python train.py --image_size=32 --horizontal_flip=true --beta1=0.95
Rows from block 6 of a small image classifier, named by matrix and row number. Rows with one number belong to one channel. Each number is 50 + 10 x the weight over its row's rms, rounded and kept within 0 to 99. All counts start at 0.
After each channel's rows are labels from the 100 images, of 14976, where the channel reaches its highest value: "patch colour" is the nearest of a few named colours to the mean colour under the peak; "responds to" is what is common among them. Only what is clearly more common there than usual is listed. The data: telescope images of galaxies (Galaxy Zoo DECaLS).
# c3: 3x3 conv (model.blocks.6.c3.weight, 128x128x3x3, each kernel summed), inputs 0-127
# c1: pointwise conv (model.blocks.6.c1.weight, 128x128x1x1), inputs 0-127

c3.50:61 46 41 44 50 39 42 31 58 40 66 39 50 40 42 43 47 47 50 59 65 44 50 47 38 44 46 64 50 53 35 63 44 42 51 57 47 54 40 66 49 71 57 52 56 53 60 61 60 45 34 43 52 62 41 57 54 44 44 56 29 31 45 61 51 47 46 47 34 54 76 44 57 41 45 52 47 57 52 73 45 54 52 59 62 73 37 58 45 27 50 38 45 69 52 42 34 48 55 46 51 55 46 40 58 44 57 52 46 41 44 26 41 45 59 56 48 62 31 44 68 52 38 40 39 48 37 61
c1.50:57 58 42 59 41 44 62 40 40 42 74 33 35 32 45 50 42 54 52 43 47 46 49 48 37 54 40 49 51 56 45 64 35 30 38 66 59 61 66 55 29 53 65 44 47 61 47 63 54 45 25 40 66 56 35 61 41 30 43 57 40 39 41 57 51 50 57 43 40 48 57 43 54 48 41 40 48 55 44 76 51 52 57 46 60 42 48 48 49 33 57 31 42 40 71 53 35 51 45 45 48 65 51 48 57 46 55 47 29 35 41 45 51 54 54 47 53 43 50 46 69 45 50 36 45 40 37 51
patch colour: brown; grey
responds to: shape: featured or disk; edge-on disk: no; spiral arms: yes

c3.74:55 32 70 48 37 62 53 67 55 37 54 48 50 45 72 59 56 44 56 41 55 56 46 61 32 40 56 66 40 42 62 38 40 55 40 51 43 51 54 34 52 52 39 61 63 50 33 45 51 64 32 45 62 54 51 55 47 59 53 55 57 50 41 41 52 49 50 40 56 45 47 69 65 55 55 38 34 64 51 47 49 57 52 60 54 35 40 45 51 44 52 51 38 41 56 46 46 51 48 64 50 29 54 41 55 31 45 49 36 47 49 64 47 73 37 61 61 39 33 16 57 53 44 37 44 56 55 49
c1.74:51 37 56 40 53 67 55 57 38 45 47 42 49 50 49 38 49 54 61 48 55 52 48 42 43 45 43 77 50 41 36 32 49 48 48 60 47 41 50 29 65 51 52 57 47 41 44 45 44 70 30 47 58 61 63 45 60 40 51 38 45 46 42 57 52 51 46 43 52 39 34 65 56 52 46 41 43 48 42 40 53 62 67 45 46 52 51 42 35 48 65 61 42 50 61 54 39 35 49 54 54 23 65 45 45 25 47 42 44 54 50 66 36 69 42 52 53 29 55 25 62 61 59 38 58 54 59 48
patch colour: grey; brown
responds to: roundness: cigar-shaped

c3.68:36 50 63 57 63 55 22 50 36 48 45 41 52 46 40 37 55 32 39 47 35 54 44 49 45 49 45 31 55 46 68 50 30 47 41 31 47 34 45 45 38 79 64 49 36 44 63 57 52 47 44 41 62 41 46 55 50 50 45 44 62 49 55 56 53 72 71 70 70 43 48 47 65 53 49 36 51 54 45 46 55 49 64 43 55 46 58 56 67 62 33 57 67 48 63 51 40 30 52 47 58 51 47 49 36 55 58 47 43 51 50 35 48 54 53 45 55 46 44 49 50 40 57 45 52 55 43 67
c1.68:55 59 60 59 63 61 38 43 47 54 41 45 47 54 48 34 56 20 59 42 35 56 44 56 54 43 52 40 50 36 74 56 39 51 45 23 49 30 39 36 41 59 64 44 49 58 59 54 42 58 40 50 62 50 61 55 45 38 44 66 48 51 49 48 55 63 50 58 45 38 39 41 50 49 47 46 43 35 59 48 67 40 50 45 66 48 48 61 62 51 34 57 76 29 69 53 41 35 45 43 67 54 63 51 31 32 48 38 49 43 51 41 44 55 52 52 48 55 48 64 50 43 55 53 53 51 45 58
patch colour: brown; grey
responds to: edge-on disk: no; shape: featured or disk; spiral arms: yes

c3.67:61 59 66 49 35 47 40 43 54 56 54 48 45 65 63 27 54 59 39 43 54 46 45 57 56 54 16 40 60 36 62 44 51 46 38 50 37 54 42 36 37 79 54 27 47 46 43 36 56 46 56 48 42 49 48 53 52 46 48 41 54 56 57 75 54 50 58 43 52 48 48 46 49 61 41 69 60 52 60 45 51 49 41 51 49 49 46 54 49 36 51 59 57 32 48 25 29 34 47 48 35 51 59 53 38 55 53 49 50 49 64 47 51 56 54 43 57 48 52 57 53 77 55 40 34 63 49 62
c1.67:53 44 67 64 36 65 42 43 53 51 53 34 49 44 59 45 65 69 50 49 52 59 56 52 49 40 38 49 48 41 24 65 36 39 50 54 53 39 51 38 46 50 45 29 55 44 39 51 51 64 64 50 49 44 45 62 46 43 58 61 44 43 33 56 49 55 41 55 58 50 41 53 60 43 38 72 53 50 33 39 62 46 52 48 36 40 52 48 43 45 62 60 79 54 74 43 37 40 38 55 36 62 65 47 44 45 36 46 37 44 69 40 52 50 38 45 49 64 63 50 50 71 47 61 44 52 47 41
patch colour: grey
responds to: shape: featured or disk; edge-on disk: no; spiral arms: yes

c3.76:46 59 44 48 43 63 38 35 45 50 45 45 39 43 54 35 53 27 68 42 61 40 74 29 42 53 64 55 18 27 55 56 48 64 48 61 59 65 48 36 46 36 47 42 65 47 45 49 45 58 47 50 55 54 53 51 43 49 57 47 44 50 51 64 56 50 73 46 44 37 55 64 63 53 58 56 42 60 46 57 62 75 51 53 42 51 27 48 44 57 54 48 53 59 39 56 40 58 58 56 57 36 46 46 45 48 40 49 47 48 54 42 48 46 54 57 39 55 39 49 57 55 43 56 57 69 24 56
c1.76:59 58 49 41 36 47 42 29 52 66 47 41 36 47 51 31 54 36 64 48 57 44 61 33 51 53 62 45 24 25 57 68 41 51 46 54 52 66 36 38 57 35 56 47 61 45 46 46 44 61 50 58 67 56 57 54 55 47 61 56 37 61 43 62 56 56 69 39 49 36 51 51 60 65 63 51 34 60 51 51 67 75 54 55 47 53 31 58 48 53 46 45 42 58 46 56 40 57 51 55 53 43 46 42 64 51 48 49 47 55 70 41 48 56 45 53 42 65 50 47 44 43 42 54 58 73 33 48
patch colour: brown; grey
responds to: shape: featured or disk; edge-on disk: no; bulge size: small

c3.91:65 61 52 51 44 27 73 56 43 44 58 44 50 49 55 47 68 53 59 55 27 47 59 56 55 32 48 46 57 56 65 47 63 43 42 42 49 50 70 41 48 64 57 56 49 53 60 60 52 44 46 61 41 56 36 45 48 42 47 64 56 59 54 42 36 54 56 35 32 55 42 71 51 61 56 56 29 37 45 33 44 49 55 45 47 32 49 53 52 70 53 62 48 49 56 80 51 59 50 47 41 57 46 45 58 59 45 42 46 36 50 59 39 24 37 41 62 66 55 52 56 45 46 39 47 45 47 54
c1.91:48 52 38 46 55 40 62 63 37 50 52 46 49 52 53 49 72 51 63 49 39 32 62 37 57 33 41 38 50 43 63 47 56 47 45 40 49 51 77 48 55 48 61 71 38 49 63 43 59 45 64 63 48 50 35 52 57 47 51 54 61 57 60 43 40 48 45 44 35 58 44 70 48 57 53 49 39 49 50 44 43 57 52 43 47 35 45 62 53 76 51 34 47 53 56 77 46 57 56 49 53 49 39 51 44 64 47 55 49 42 53 77 45 33 43 52 65 61 71 54 57 38 35 44 61 36 58 63
patch colour: grey
responds to: shape: featured or disk; edge-on disk: no; spiral arms: yes

c3.22:54 46 40 65 43 55 62 34 47 68 55 52 51 48 47 54 51 58 47 60 47 40 54 35 51 46 55 62 53 52 57 52 46 54 51 48 42 37 44 58 43 66 52 40 50 48 43 66 44 33 66 39 51 60 42 42 49 58 44 37 61 56 56 50 49 50 44 65 28 59 53 57 48 42 45 41 39 68 61 68 32 41 45 46 39 74 42 39 54 28 48 45 50 35 54 66 60 46 40 63 60 51 52 53 66 48 35 56 61 28 39 55 43 30 46 39 50 41 56 69 80 43 54 44 56 57 55 43
c1.22:52 48 43 61 46 44 62 43 24 70 64 54 49 51 39 66 40 63 44 67 48 32 22 43 42 58 60 64 49 62 52 65 58 45 58 49 46 39 53 70 42 46 39 51 42 56 49 59 46 48 50 44 60 51 53 42 60 50 29 37 53 65 55 54 56 43 49 47 42 59 48 50 55 55 40 49 47 68 48 50 49 53 36 45 42 65 53 41 51 34 41 43 59 49 57 70 55 40 51 54 51 34 42 58 49 53 38 73 46 37 36 56 39 33 43 45 30 41 55 59 71 35 47 43 46 58 55 51
patch colour: grey
responds to: shape: featured or disk; edge-on disk: no; spiral arms: yes

c3.57:46 50 51 38 53 36 49 43 50 47 47 48 62 62 46 46 45 39 60 42 49 57 53 68 65 57 48 30 53 51 39 61 66 51 62 50 39 75 52 44 54 51 48 61 44 55 61 37 37 40 75 38 42 43 51 50 59 52 60 36 59 44 52 55 50 43 43 44 46 54 50 43 47 67 41 69 44 69 34 59 54 66 30 47 40 55 57 69 62 33 34 45 37 61 59 49 43 48 59 39 41 51 48 54 41 60 57 61 53 47 38 41 46 40 36 38 38 29 55 62 57 64 47 41 50 32 34 49
c1.57:27 47 50 46 47 32 65 55 51 50 47 53 59 61 51 39 45 43 71 47 64 48 44 63 71 39 60 40 56 39 40 69 60 49 63 51 46 58 57 45 48 44 55 58 52 44 65 36 47 34 68 46 46 39 47 62 71 28 50 42 53 56 45 62 34 60 45 49 42 58 58 47 45 59 54 56 37 56 31 52 54 57 29 39 49 49 53 70 45 42 43 58 48 56 57 47 40 52 58 41 35 48 51 54 54 57 51 69 54 63 44 35 53 32 48 46 44 39 46 57 58 80 42 44 59 49 42 38
patch colour: grey
responds to: shape: featured or disk; edge-on disk: no; spiral arms: yes

c3.56:50 50 35 50 44 64 32 50 66 71 63 51 47 57 43 60 44 49 55 49 54 53 49 61 28 59 46 35 51 43 26 45 45 44 37 42 36 53 44 38 46 54 56 36 34 54 56 33 43 55 68 31 44 47 61 40 41 51 66 43 56 45 42 49 43 57 53 53 46 48 69 50 50 50 44 72 25 46 41 51 38 51 57 59 46 66 53 64 48 66 51 59 54 52 55 68 55 62 49 46 52 49 47 61 51 64 54 69 48 42 45 59 60 54 54 51 67 54 65 53 53 59 24 49 46 63 65 56
c1.56:37 60 48 56 46 65 43 55 65 70 51 37 38 68 50 65 44 48 69 62 62 50 46 59 31 42 52 38 49 52 34 44 52 37 39 48 40 57 48 42 46 52 51 41 36 49 49 42 45 58 72 41 40 44 57 42 24 61 75 60 48 49 51 42 32 54 48 56 33 54 53 47 58 54 40 59 38 58 35 59 39 63 57 59 46 61 58 55 48 66 53 72 49 52 52 60 38 48 52 40 41 51 56 54 45 60 47 78 54 48 43 52 54 54 59 41 55 37 54 45 57 56 31 63 42 52 58 62
patch colour: grey; brown
responds to: shape: featured or disk; spiral arms: yes; edge-on disk: yes

c3.48:63 36 38 51 52 62 27 39 66 51 56 47 42 48 49 48 58 63 48 49 49 43 37 46 53 46 49 36 45 49 54 50 46 45 47 51 28 59 54 33 40 56 48 32 60 57 51 54 52 32 70 53 42 70 46 58 41 59 45 65 63 67 49 52 36 56 51 46 61 60 52 56 58 61 53 56 58 61 41 53 49 34 50 75 53 34 62 61 47 45 58 80 44 64 53 60 45 39 64 38 43 46 53 55 36 36 18 43 46 44 53 54 55 50 41 56 57 42 52 45 54 59 64 53 53 54 59 46
c1.48:61 43 47 50 48 70 37 42 68 55 70 46 57 43 43 48 73 59 45 55 46 48 50 43 54 42 30 38 37 52 57 45 56 40 45 50 30 67 50 43 46 47 41 41 60 58 63 46 36 34 65 54 49 60 54 55 55 52 59 51 56 53 45 48 43 40 57 59 54 51 42 62 45 69 49 68 49 45 38 64 45 39 54 61 61 31 66 62 36 40 53 73 47 51 47 59 56 41 80 44 56 29 57 52 53 38 35 56 43 39 31 50 52 53 47 44 59 46 51 46 53 68 55 54 68 53 57 48
patch colour: brown
responds to: shape: featured or disk; edge-on disk: yes

c3.52:42 43 62 38 55 57 29 44 58 64 45 69 28 63 39 40 59 58 51 42 44 50 68 53 43 53 47 54 37 45 66 45 62 40 37 48 46 44 46 38 63 50 65 47 47 52 37 52 46 55 55 61 44 56 43 39 55 61 71 56 58 55 47 41 52 54 49 55 60 45 36 64 61 51 52 56 50 46 48 56 42 59 35 63 38 61 60 62 65 27 38 48 52 25 45 47 63 41 47 35 47 56 49 41 50 44 50 52 38 35 48 70 45 36 44 49 46 35 61 41 56 37 26 65 43 45 44 62
c1.52:41 38 54 42 56 71 40 47 52 74 64 54 30 64 57 52 53 59 59 56 58 55 62 53 38 46 59 44 34 51 58 61 59 25 31 63 53 39 44 44 70 49 65 50 57 47 37 49 56 56 39 54 32 59 46 39 67 52 58 63 52 64 70 36 43 56 50 47 59 44 49 57 66 54 56 41 47 41 40 53 43 59 48 61 45 64 55 65 66 27 28 49 46 36 62 42 53 41 50 38 50 58 58 50 46 53 51 50 50 55 51 60 41 40 42 49 44 40 53 38 51 38 32 60 51 41 53 55
patch colour: grey; brown
responds to: shape: featured or disk; edge-on disk: yes; merging: merger

c3.15:59 58 51 62 45 63 51 58 46 47 38 36 64 37 20 34 46 45 63 48 36 61 43 42 60 43 47 51 52 39 56 47 55 61 58 59 33 55 50 40 44 51 64 55 57 47 45 58 45 24 54 59 54 63 46 61 42 48 47 54 27 54 48 47 19 40 53 38 58 48 35 42 60 55 38 65 45 41 44 52 47 60 46 47 72 55 54 41 60 61 54 60 55 46 37 45 74 46 49 62 49 49 51 45 48 60 48 50 48 59 41 52 50 39 67 57 49 43 53 51 48 27 57 69 58 57 59 69
c1.15:53 47 43 72 42 70 55 46 49 50 46 34 67 42 33 25 40 52 48 54 29 54 40 64 60 44 49 52 54 34 64 48 56 60 52 62 58 44 48 54 45 38 56 41 63 34 41 48 47 32 60 65 47 66 58 59 49 40 42 42 29 64 57 46 38 45 56 44 55 49 36 44 63 56 42 61 47 49 41 48 56 50 61 46 70 54 48 33 50 46 67 54 63 43 40 43 59 56 52 51 54 42 44 41 39 47 57 46 48 63 37 43 57 40 73 48 39 55 49 49 41 32 54 41 66 68 50 61
patch colour: grey; brown
responds to: roundness: cigar-shaped

c3.92:48 45 52 47 55 47 40 64 40 46 51 39 64 61 44 45 49 60 57 61 43 41 48 63 76 62 63 48 56 73 62 61 44 29 71 57 56 54 73 56 26 48 54 52 51 45 47 53 62 35 37 57 53 47 23 50 53 56 35 47 47 51 59 47 37 56 28 58 50 39 31 51 57 48 38 32 39 45 59 47 51 47 58 56 55 57 38 60 53 51 49 46 45 42 36 62 52 58 59 48 59 47 59 56 61 57 49 61 66 49 63 60 32 56 53 49 39 39 45 56 46 41 67 42 39 39 45 44
c1.92:46 24 78 55 46 47 45 58 38 57 52 43 58 68 58 55 48 43 51 75 52 43 45 47 57 63 60 50 54 64 62 83 51 40 58 52 46 64 58 40 46 50 37 43 43 45 50 48 53 45 49 46 46 46 34 50 32 55 41 50 45 50 49 44 28 55 44 54 49 63 51 50 49 45 47 31 31 43 62 50 41 45 57 44 61 47 37 34 45 54 44 49 24 51 40 64 38 71 52 35 53 45 48 44 53 60 51 60 53 54 57 49 32 63 56 50 50 42 41 69 35 43 53 49 37 41 54 44
patch colour: grey
responds to: shape: featured or disk; edge-on disk: no

c3.90:58 38 41 44 46 59 62 45 42 37 43 57 52 51 66 58 52 58 56 49 40 47 50 53 56 42 47 48 54 35 62 51 51 53 43 37 40 62 40 41 60 44 61 48 45 43 40 52 72 52 51 64 44 50 60 58 38 59 67 50 50 51 50 51 39 56 50 56 63 70 44 46 41 69 58 44 44 55 44 35 42 38 48 43 26 38 44 56 71 56 39 45 52 53 46 70 42 41 62 65 47 43 45 59 66 56 32 40 41 35 62 45 50 42 56 50 55 62 28 63 38 60 51 33 67 33 34 29
c1.90:54 31 45 45 39 69 54 51 40 35 39 46 61 60 59 57 50 63 56 42 41 40 49 54 45 71 40 53 66 42 60 57 48 55 57 45 39 57 46 33 47 52 72 55 35 53 39 41 53 52 64 63 42 44 48 52 54 62 61 52 46 50 39 59 52 52 57 44 60 71 51 45 47 62 61 50 55 40 47 33 45 39 69 34 38 52 53 51 69 67 29 51 51 47 43 53 35 49 69 58 64 46 54 54 62 53 42 43 47 30 53 39 51 39 46 49 62 33 46 57 45 50 47 58 76 37 41 34
patch colour: brown; grey
responds to: shape: featured or disk; edge-on disk: no; spiral arms: yes

c3.35:38 54 62 51 67 29 37 50 54 53 32 56 51 42 71 54 24 58 55 56 52 49 65 36 48 45 47 56 58 43 57 51 68 57 41 51 49 46 43 49 55 43 46 54 53 57 58 45 49 58 49 60 39 40 51 43 48 49 54 57 68 36 58 34 51 66 34 62 41 65 53 51 46 62 63 39 53 50 47 47 27 44 55 44 42 36 47 36 42 64 54 43 43 23 40 45 54 48 44 51 41 50 48 55 52 53 45 39 41 48 64 45 71 41 32 57 66 42 51 57 39 56 79 50 36 40 37 53
c1.35:36 55 67 55 66 32 34 36 60 54 43 60 39 51 69 60 24 67 60 62 55 43 54 34 55 44 57 59 47 42 47 47 68 69 50 23 39 46 44 41 59 44 49 47 52 53 48 55 40 60 46 44 41 39 47 43 38 51 55 54 72 52 37 44 34 62 40 65 45 59 43 66 51 42 64 47 45 50 53 64 27 53 42 48 61 44 37 36 49 51 57 44 48 43 57 50 55 53 47 53 40 56 60 51 51 52 48 42 45 44 62 61 70 42 41 50 60 33 48 46 56 45 56 59 30 45 46 61
patch colour: grey; brown
responds to: roundness: cigar-shaped

c3.111:43 51 43 45 38 55 40 56 28 44 37 42 26 47 50 69 51 57 50 49 48 60 45 36 64 69 42 43 63 45 64 54 41 37 36 62 64 46 55 39 35 56 45 28 36 55 47 52 44 72 50 52 51 60 62 43 35 41 55 52 57 48 40 51 58 61 57 50 41 49 60 64 58 47 52 45 54 45 51 62 70 62 56 46 47 54 44 55 41 55 38 55 50 53 38 44 37 48 45 69 57 59 47 48 60 45 70 45 56 56 48 64 40 76 32 29 43 49 46 42 68 52 46 47 44 43 55 34
c1.111:55 54 35 34 47 46 44 58 34 43 52 43 39 46 56 69 53 65 54 49 39 55 48 28 62 71 51 42 63 38 67 53 49 40 43 53 53 46 50 32 33 56 63 39 43 56 58 54 44 70 48 48 39 50 71 41 43 39 59 46 55 56 41 59 44 53 46 58 44 49 63 49 45 38 56 55 37 51 48 52 69 62 44 51 54 45 50 48 43 58 40 54 36 55 40 45 51 50 52 65 50 64 39 45 43 46 67 52 61 54 49 28 39 75 34 24 45 60 48 35 69 50 45 51 43 41 60 36
patch colour: grey; brown
responds to: roundness: cigar-shaped

c3.42:44 57 66 57 62 41 38 34 41 26 53 42 30 59 51 55 56 44 49 54 40 59 47 53 62 47 43 45 31 39 57 51 56 52 32 63 42 36 40 35 50 69 39 38 50 60 44 52 58 51 38 34 54 59 58 65 50 51 49 47 40 51 44 32 64 58 70 58 46 44 53 56 44 37 61 53 57 69 58 71 58 50 47 56 61 51 63 51 53 44 46 38 25 40 45 47 43 46 50 62 49 57 59 46 53 36 58 40 56 56 42 36 41 62 39 26 54 46 54 49 58 35 62 48 31 56 48 42
c1.42:47 57 64 50 56 61 43 27 33 31 58 36 30 43 37 42 54 52 60 58 37 52 54 45 58 47 64 54 37 31 48 60 48 44 49 57 46 52 40 41 59 54 34 52 57 59 50 58 67 52 40 22 60 47 59 61 54 43 57 38 40 56 48 50 60 47 70 50 37 40 47 60 37 37 57 52 39 45 54 58 55 69 50 45 61 43 46 62 52 31 59 45 42 51 47 44 44 42 58 52 46 56 42 54 47 50 57 60 48 51 41 36 38 64 45 23 71 46 47 54 58 30 66 43 41 55 56 42
patch colour: grey; brown
responds to: roundness: cigar-shaped; edge-on disk: yes

c3.41:62 59 45 59 67 37 56 29 58 37 66 57 63 48 41 74 46 55 60 51 40 59 40 46 46 69 47 61 55 49 47 65 50 59 37 23 42 66 57 53 57 52 55 29 51 51 46 32 50 48 54 45 50 48 37 41 61 51 41 65 57 47 43 44 46 35 48 55 46 48 36 72 37 41 42 50 49 35 39 67 47 47 47 35 48 73 55 63 44 56 61 60 49 48 40 45 46 65 47 53 49 62 51 60 28 66 44 52 56 45 42 59 47 41 52 34 47 43 48 51 60 47 55 45 56 42 63 64
c1.41:50 61 33 67 57 39 59 40 64 43 63 45 59 43 41 65 44 59 61 51 45 59 44 35 42 62 47 52 43 41 57 58 59 57 38 31 53 50 66 55 60 32 60 29 44 46 48 52 47 46 52 50 74 53 27 33 50 55 48 75 70 56 57 46 42 38 50 60 51 37 42 74 51 42 42 55 44 36 37 50 47 62 41 40 55 54 61 65 32 60 51 46 43 56 41 38 49 54 46 55 60 67 50 67 43 62 52 43 66 42 44 58 46 35 58 43 46 45 45 57 51 51 46 47 55 45 57 59
patch colour: grey
responds to: shape: featured or disk; edge-on disk: no; spiral arms: yes

c3.10:33 62 36 65 60 52 66 39 53 44 37 64 54 39 44 46 36 52 66 60 44 57 66 73 41 55 50 46 39 50 48 55 65 43 56 49 54 49 49 58 78 70 65 49 53 44 56 55 36 44 40 39 61 53 54 42 40 50 70 43 42 62 42 50 61 49 66 52 60 47 33 42 57 43 47 68 50 60 51 62 42 40 60 45 44 67 46 61 47 57 47 52 36 39 55 27 56 44 45 57 47 66 62 34 55 39 68 41 40 52 50 46 58 44 32 45 38 55 40 37 52 44 50 54 41 60 59 48
c1.10:29 57 53 60 55 45 61 45 64 48 19 68 67 49 47 64 33 43 63 56 53 47 55 62 44 56 60 56 37 61 49 56 65 37 55 51 59 39 49 60 79 55 65 63 61 34 47 49 43 49 37 53 68 52 54 43 43 46 59 59 46 51 47 47 75 49 56 52 56 50 43 52 55 56 58 69 48 64 56 56 44 51 57 37 30 61 47 45 36 67 44 50 42 36 47 35 50 44 50 51 42 65 63 44 53 47 57 44 46 55 60 43 63 55 36 55 35 51 42 45 56 38 53 60 39 63 54 54
patch colour: brown; grey
responds to: shape: featured or disk; edge-on disk: no; spiral arms: yes