Rows from block 9 of a small image classifier, named by matrix and row number. Rows with one number belong to one channel. Each number is 128 + 24 x the weight over its row's rms, rounded and kept within 0 to 255. All counts start at 0. Numbers have three digits each.
After each channel's rows are labels from the 100 images, of 14976, where the channel reaches its highest value: "patch colour" is the nearest of a few named colours to the mean colour under the peak. Only what is clearly more common there than usual is listed. The data: telescope images of galaxies (Galaxy Zoo DECaLS).
# c3: 3x3 conv, stride 2 (model.blocks.9.c3.weight, 256x128x3x3, each kernel summed), inputs 86-127
# c1: pointwise conv, stride 2 (model.blocks.9.c1.weight, 256x128x1x1), inputs 86-127

c3.238:113066143148155174130119132133155080131122161142134148156101137112113106121101077135093143152161191136155150104127144094140139
c1.238:099092113170162145102121131131137094131140150129134149130098137128124097146116072138078127137132199162152142133132093124144128
patch colour: grey; brown

c3.40:112140173097121115078113123154119184152132133152109142165133107111136140091155176115135160143095180142136112117130131176122112
c1.40:133157153099117138120097106132084167126148150126121135166163108124120151096161154150111140149101153143129113147130121149119133
patch colour: grey; brown

c3.211:154158134172123135142090149141129113134178087146141160130100116155145155117137141123098130104117122150118142053116097129103073
c1.211:177164127163133131138125176145129136126152110154154143127130111146136144080128135115131136146136140122138123055097081118080088
patch colour: brown

c3.217:116104114113146122126111107122154153115111148136126144114151163164138091119115103154123153131154135163160138131139081121122115
c1.217:116098110133141094113108112122151153137087135127090113131139151125148105116136096144136157144135161178173088133119115128159088
patch colour: brown; grey

c3.162:120120141083218121140138109079158144099122138131114123140136155111161141121123146134132115115161115138124118157094140140161137
c1.162:113124122105163141152155111116169134097132100115138128114140130117142127098114162140106129135137088115136114131099151164164126
patch colour: brown; grey

c3.25:157112109158116125143118113105095119092142111126130139129091100101122132124107075107126122153078146095133159107103105120112167
c1.25:146129158197121121154114096105104116093156119118133115141110136088129111115118092120123115140081144083130164122117099095121202
patch colour: grey; brown

c3.34:145122124114131148114127137171180111115170129162118120132101131128117131105105131111123121083090142128125098130071151102144059
c1.34:139108131131126150117112144122181131128205135153126124133098120102109120116124132118132119082127133157130064148104149097175077
patch colour: brown; grey

c3.159:146113162097102129119131166110119173110154124145122111095100129137100142118105105108131098114136143079113109093118134079105146
c1.159:091136161127080149135147156114123162112162092108121121078071125125126153142113107121141136122133161099141102096104122092093144
patch colour: grey

c3.170:123082121135118105116129126139111160141166105121142166144128188111129099171116111172111101149100180129119147122133096146084110
c1.170:118078121145083110111093173136108143154134116113146156115133130101134123120124142126105113178124139118140096081136127118110112
patch colour: brown

c3.109:179109105141185164136101117133153138108159129146131146129113137159133169148134101121120156076084126115123144122090161126098137
c1.109:155124115129174154142116115133118138102108134143113155116124136128120127176115113148126135094066093115150131107079149146095149
patch colour: grey

c3.173:156106118117140192135158117152141096104120126091127124110117100123153115105093102111106118112139079175100125131120165132160148
c1.173:132093105106120183151117112156130111120147107109133120109097101099148104092115124126103106088134076179120129138116148116156148
patch colour: brown

c3.164:120110137141120126106133157143130117102129142154116123075137099155117131128125125132086141189167168147151172140145164140157099
c1.164:119128130159088128106119142126154120120110149151094119076118123125112117134125129157076148188139161181137169158131139175141111
patch colour: grey

c3.234:124113137088125120111105114155112123123103057173187117088154131144133142129099089129120158118172143130125131146162106135106161
c1.234:107114149085096117096118118161149142122122064137159140100184116124119146132140092086097163167130142139151108152129157143104174
patch colour: grey; brown

c3.38:097154124146099157108105144115143147121122187170087112143108106128121103131156130134140156064090139136106138097134138100141151
c1.38:133186153141088164097107135106137113116100146143116140106101119132106126173167149125113140124096165156116123093124158103144155
patch colour: brown; grey

c3.119:105150130152148089157135105099097082076099101108100133077161104119167112145166127121137159083146102107134073121112143121111105
c1.119:088127131132158099143129151116093120095100115122110144076126087119126120125131153131130147111163120114124071132146124138101092
patch colour: grey; brown

c3.1:101119167116112137139115184113130153224115143103051158123158105127124101142137126097144136105116120116115130162168123107175115
c1.1:125123146109120127106096191119094140212125142125090149111152114123140120161123119119122137109115112102105149141116131112162114
patch colour: grey

c3.66:144132156124129135120114123136102126094113077144168108058079121153116137104118111148094141115115192101145101129183100121142098
c1.66:138118154150136131093117136147123103122144080135150116068089132123101161137121107151101124112107166143120116128184073109122128
patch colour: grey

c3.242:069119114109133132132121117121161160120087118168167105140118131103118141122149167124114092176146168092149125087135108120115108
c1.242:087105080127093148126106121108149150129091125163146092164130136104111113102145176109105085161119178130174118128111122101090120
patch colour: grey

c3.67:177156117122127150101125131113121141102128110145120121132159084112101104132130136139140130134143122145147110110149181120136136
c1.67:146138092148145153094123145103145135086120111127116133147131093118110090157119121133134127098132117148130123120138142126142142
patch colour: brown; grey

c3.5:127117142127158154113133117132112133116165151165123142087118130107151116133134080153096147144124112133181182165141179137187091
c1.5:117111140135153124122131132126116151079181147138141152137183141137129128125119082117101134152173120153169191165140161137175092
patch colour: grey

c3.182:132149136092103144140136100131134117108130105130140131129138148126145070107079178125123154165117117109113124203108189106125134
c1.182:129127161098126136131125085110119114112115119167133090115159161135166097101103146128111148142144119101081117183135150129119140
patch colour: brown

c3.64:095117123163078105131112151101087111124156099155120134136117111079151121143119122094121122176126127116168153112122108109135170
c1.64:096106139180068115120127144105110098128173086165120126143092115112168083131113114141133125160100149143124130127109148114112169
patch colour: brown; grey

c3.45:128151153144156138156122144128130162119112144135107102178089128151122145122155105122130122141094129156120132102123113143126082
c1.45:151168137111128137124136121083158174118104147130094117138131131134134121124178127106159123132121122150105098124116112102129098
patch colour: grey

c3.75:142098119127141127107106110134111129113063068098091133122136155135127100057114147136095122118153118177158125081108175112121077
c1.75:119104149154124123114160123120119140131068110082080130121156158114116105084092123132082106122126125168119122112115146102108110
patch colour: brown

c3.17:095181109136120104088174128111129112113138152112104111091113126096116204120124124144177102130135097148141121157143144145094123
c1.17:132171131141123143069181162139138114094154159131110125108121120111114178132114126146174098157155112111133144123129138129113151
patch colour: grey; brown

c3.253:111140112125139087120124141129138111103143140134149118119091139090122109160107229113101127088106104125138121101107121133098142
c1.253:090175114105165114129134134143107110098126117132135131149134152103111089150148212106155148104139114115166137104115113121104083
patch colour: brown

c3.89:124132113096098097121108138166104095096123118166118116140135100108136127093112112124128119118125150110121120115125097145121134
c1.89:154106141109125131134122125121104087105149126160141084153139103124137131086125116125154145134104158117134117123127094161108140
patch colour: brown; grey

c3.207:127127131115127093167113127136128072113129094145109156122120120136066108138147078123108109113135105131157136110126103117166108
c1.207:159117114101120113186111156128119075119133087120131129130105125120097099128138113133114138095139091110153104121115132125174095
patch colour: grey

c3.133:105159084107106100123116145128116124175155161146128149106138152119096133144163179137121135143125138151119125130129152149138105
c1.133:106151086083131107118118127125144131158139152156103118109151141137108127132156169145137157136110127136125138127158143120160134
patch colour: brown; grey

c3.24:133092156123098099111123210132119157148149197129106138168142116109149124140143120132135117172116169124139144189168179116123064
c1.24:145114164115111085122111179162155127140121164165114136134156122113150144126158143099127120170095154165108150160164164129141108
patch colour: grey

c3.2:118144132158121127063143102134157115122137170168212119133122167185102127123134108129152129120141126091137126113121116120116130
c1.2:132135182130123131074097133122170120142115202143167130129132156149137126109114107122151093117119170112097112130123122117127140
patch colour: grey; brown

c3.185:108140171138151072139155133093115103064109154087094112076104135119109118099093119148135082125163139143146125187156195110135124
c1.185:134154155115136110108146125106133081065115164126077093127106122106113102081119110169143105138141125144115144187182191080152114
patch colour: brown; grey

c3.94:128119114152128094121168103154105121170121132096123179148097137107153100089127163131109136130152128145140089122112136147136141
c1.94:124119105127152151118126099171118075183128143107143176154101128105141112091145141137154147118150147130098071112141158137120141
patch colour: brown; grey

c3.195:118143139112132159160076120147114118149090179102079074117087154141088154143100130108106131129116094156098140118120150123118155
c1.195:130118171129122181115089119141111094122091179139064071148114146117120146130105132085130117117145114127092149081144165133108147
patch colour: grey; brown

c3.46:134108122120090094138134128121146109162135126124107128119118117133118106129143114116116153114146106095139127126077117095143127
c1.46:113099102094126127143104119115157088094113152121134146102128133140145117142134083105125132144157117072148149104111112128119140
patch colour: brown

c3.11:110113115128128186130082161141178133118069171112140115128140122117169116088149163139078162108130150163121147164116156147144105
c1.11:111112123131144155152092152120178109138077168145119113120145136130177105115149151115097155087141166148152137140103130132134106
patch colour: grey; brown

c3.235:139041112102106132127081114150137122141093122149103121111141130148135124099161104111059129160177152155123151121161121133144172
c1.235:091068109092114133131090105154163139136121133169107124113148098147124123090088105154085106110148122158134156122142123130153170
patch colour: grey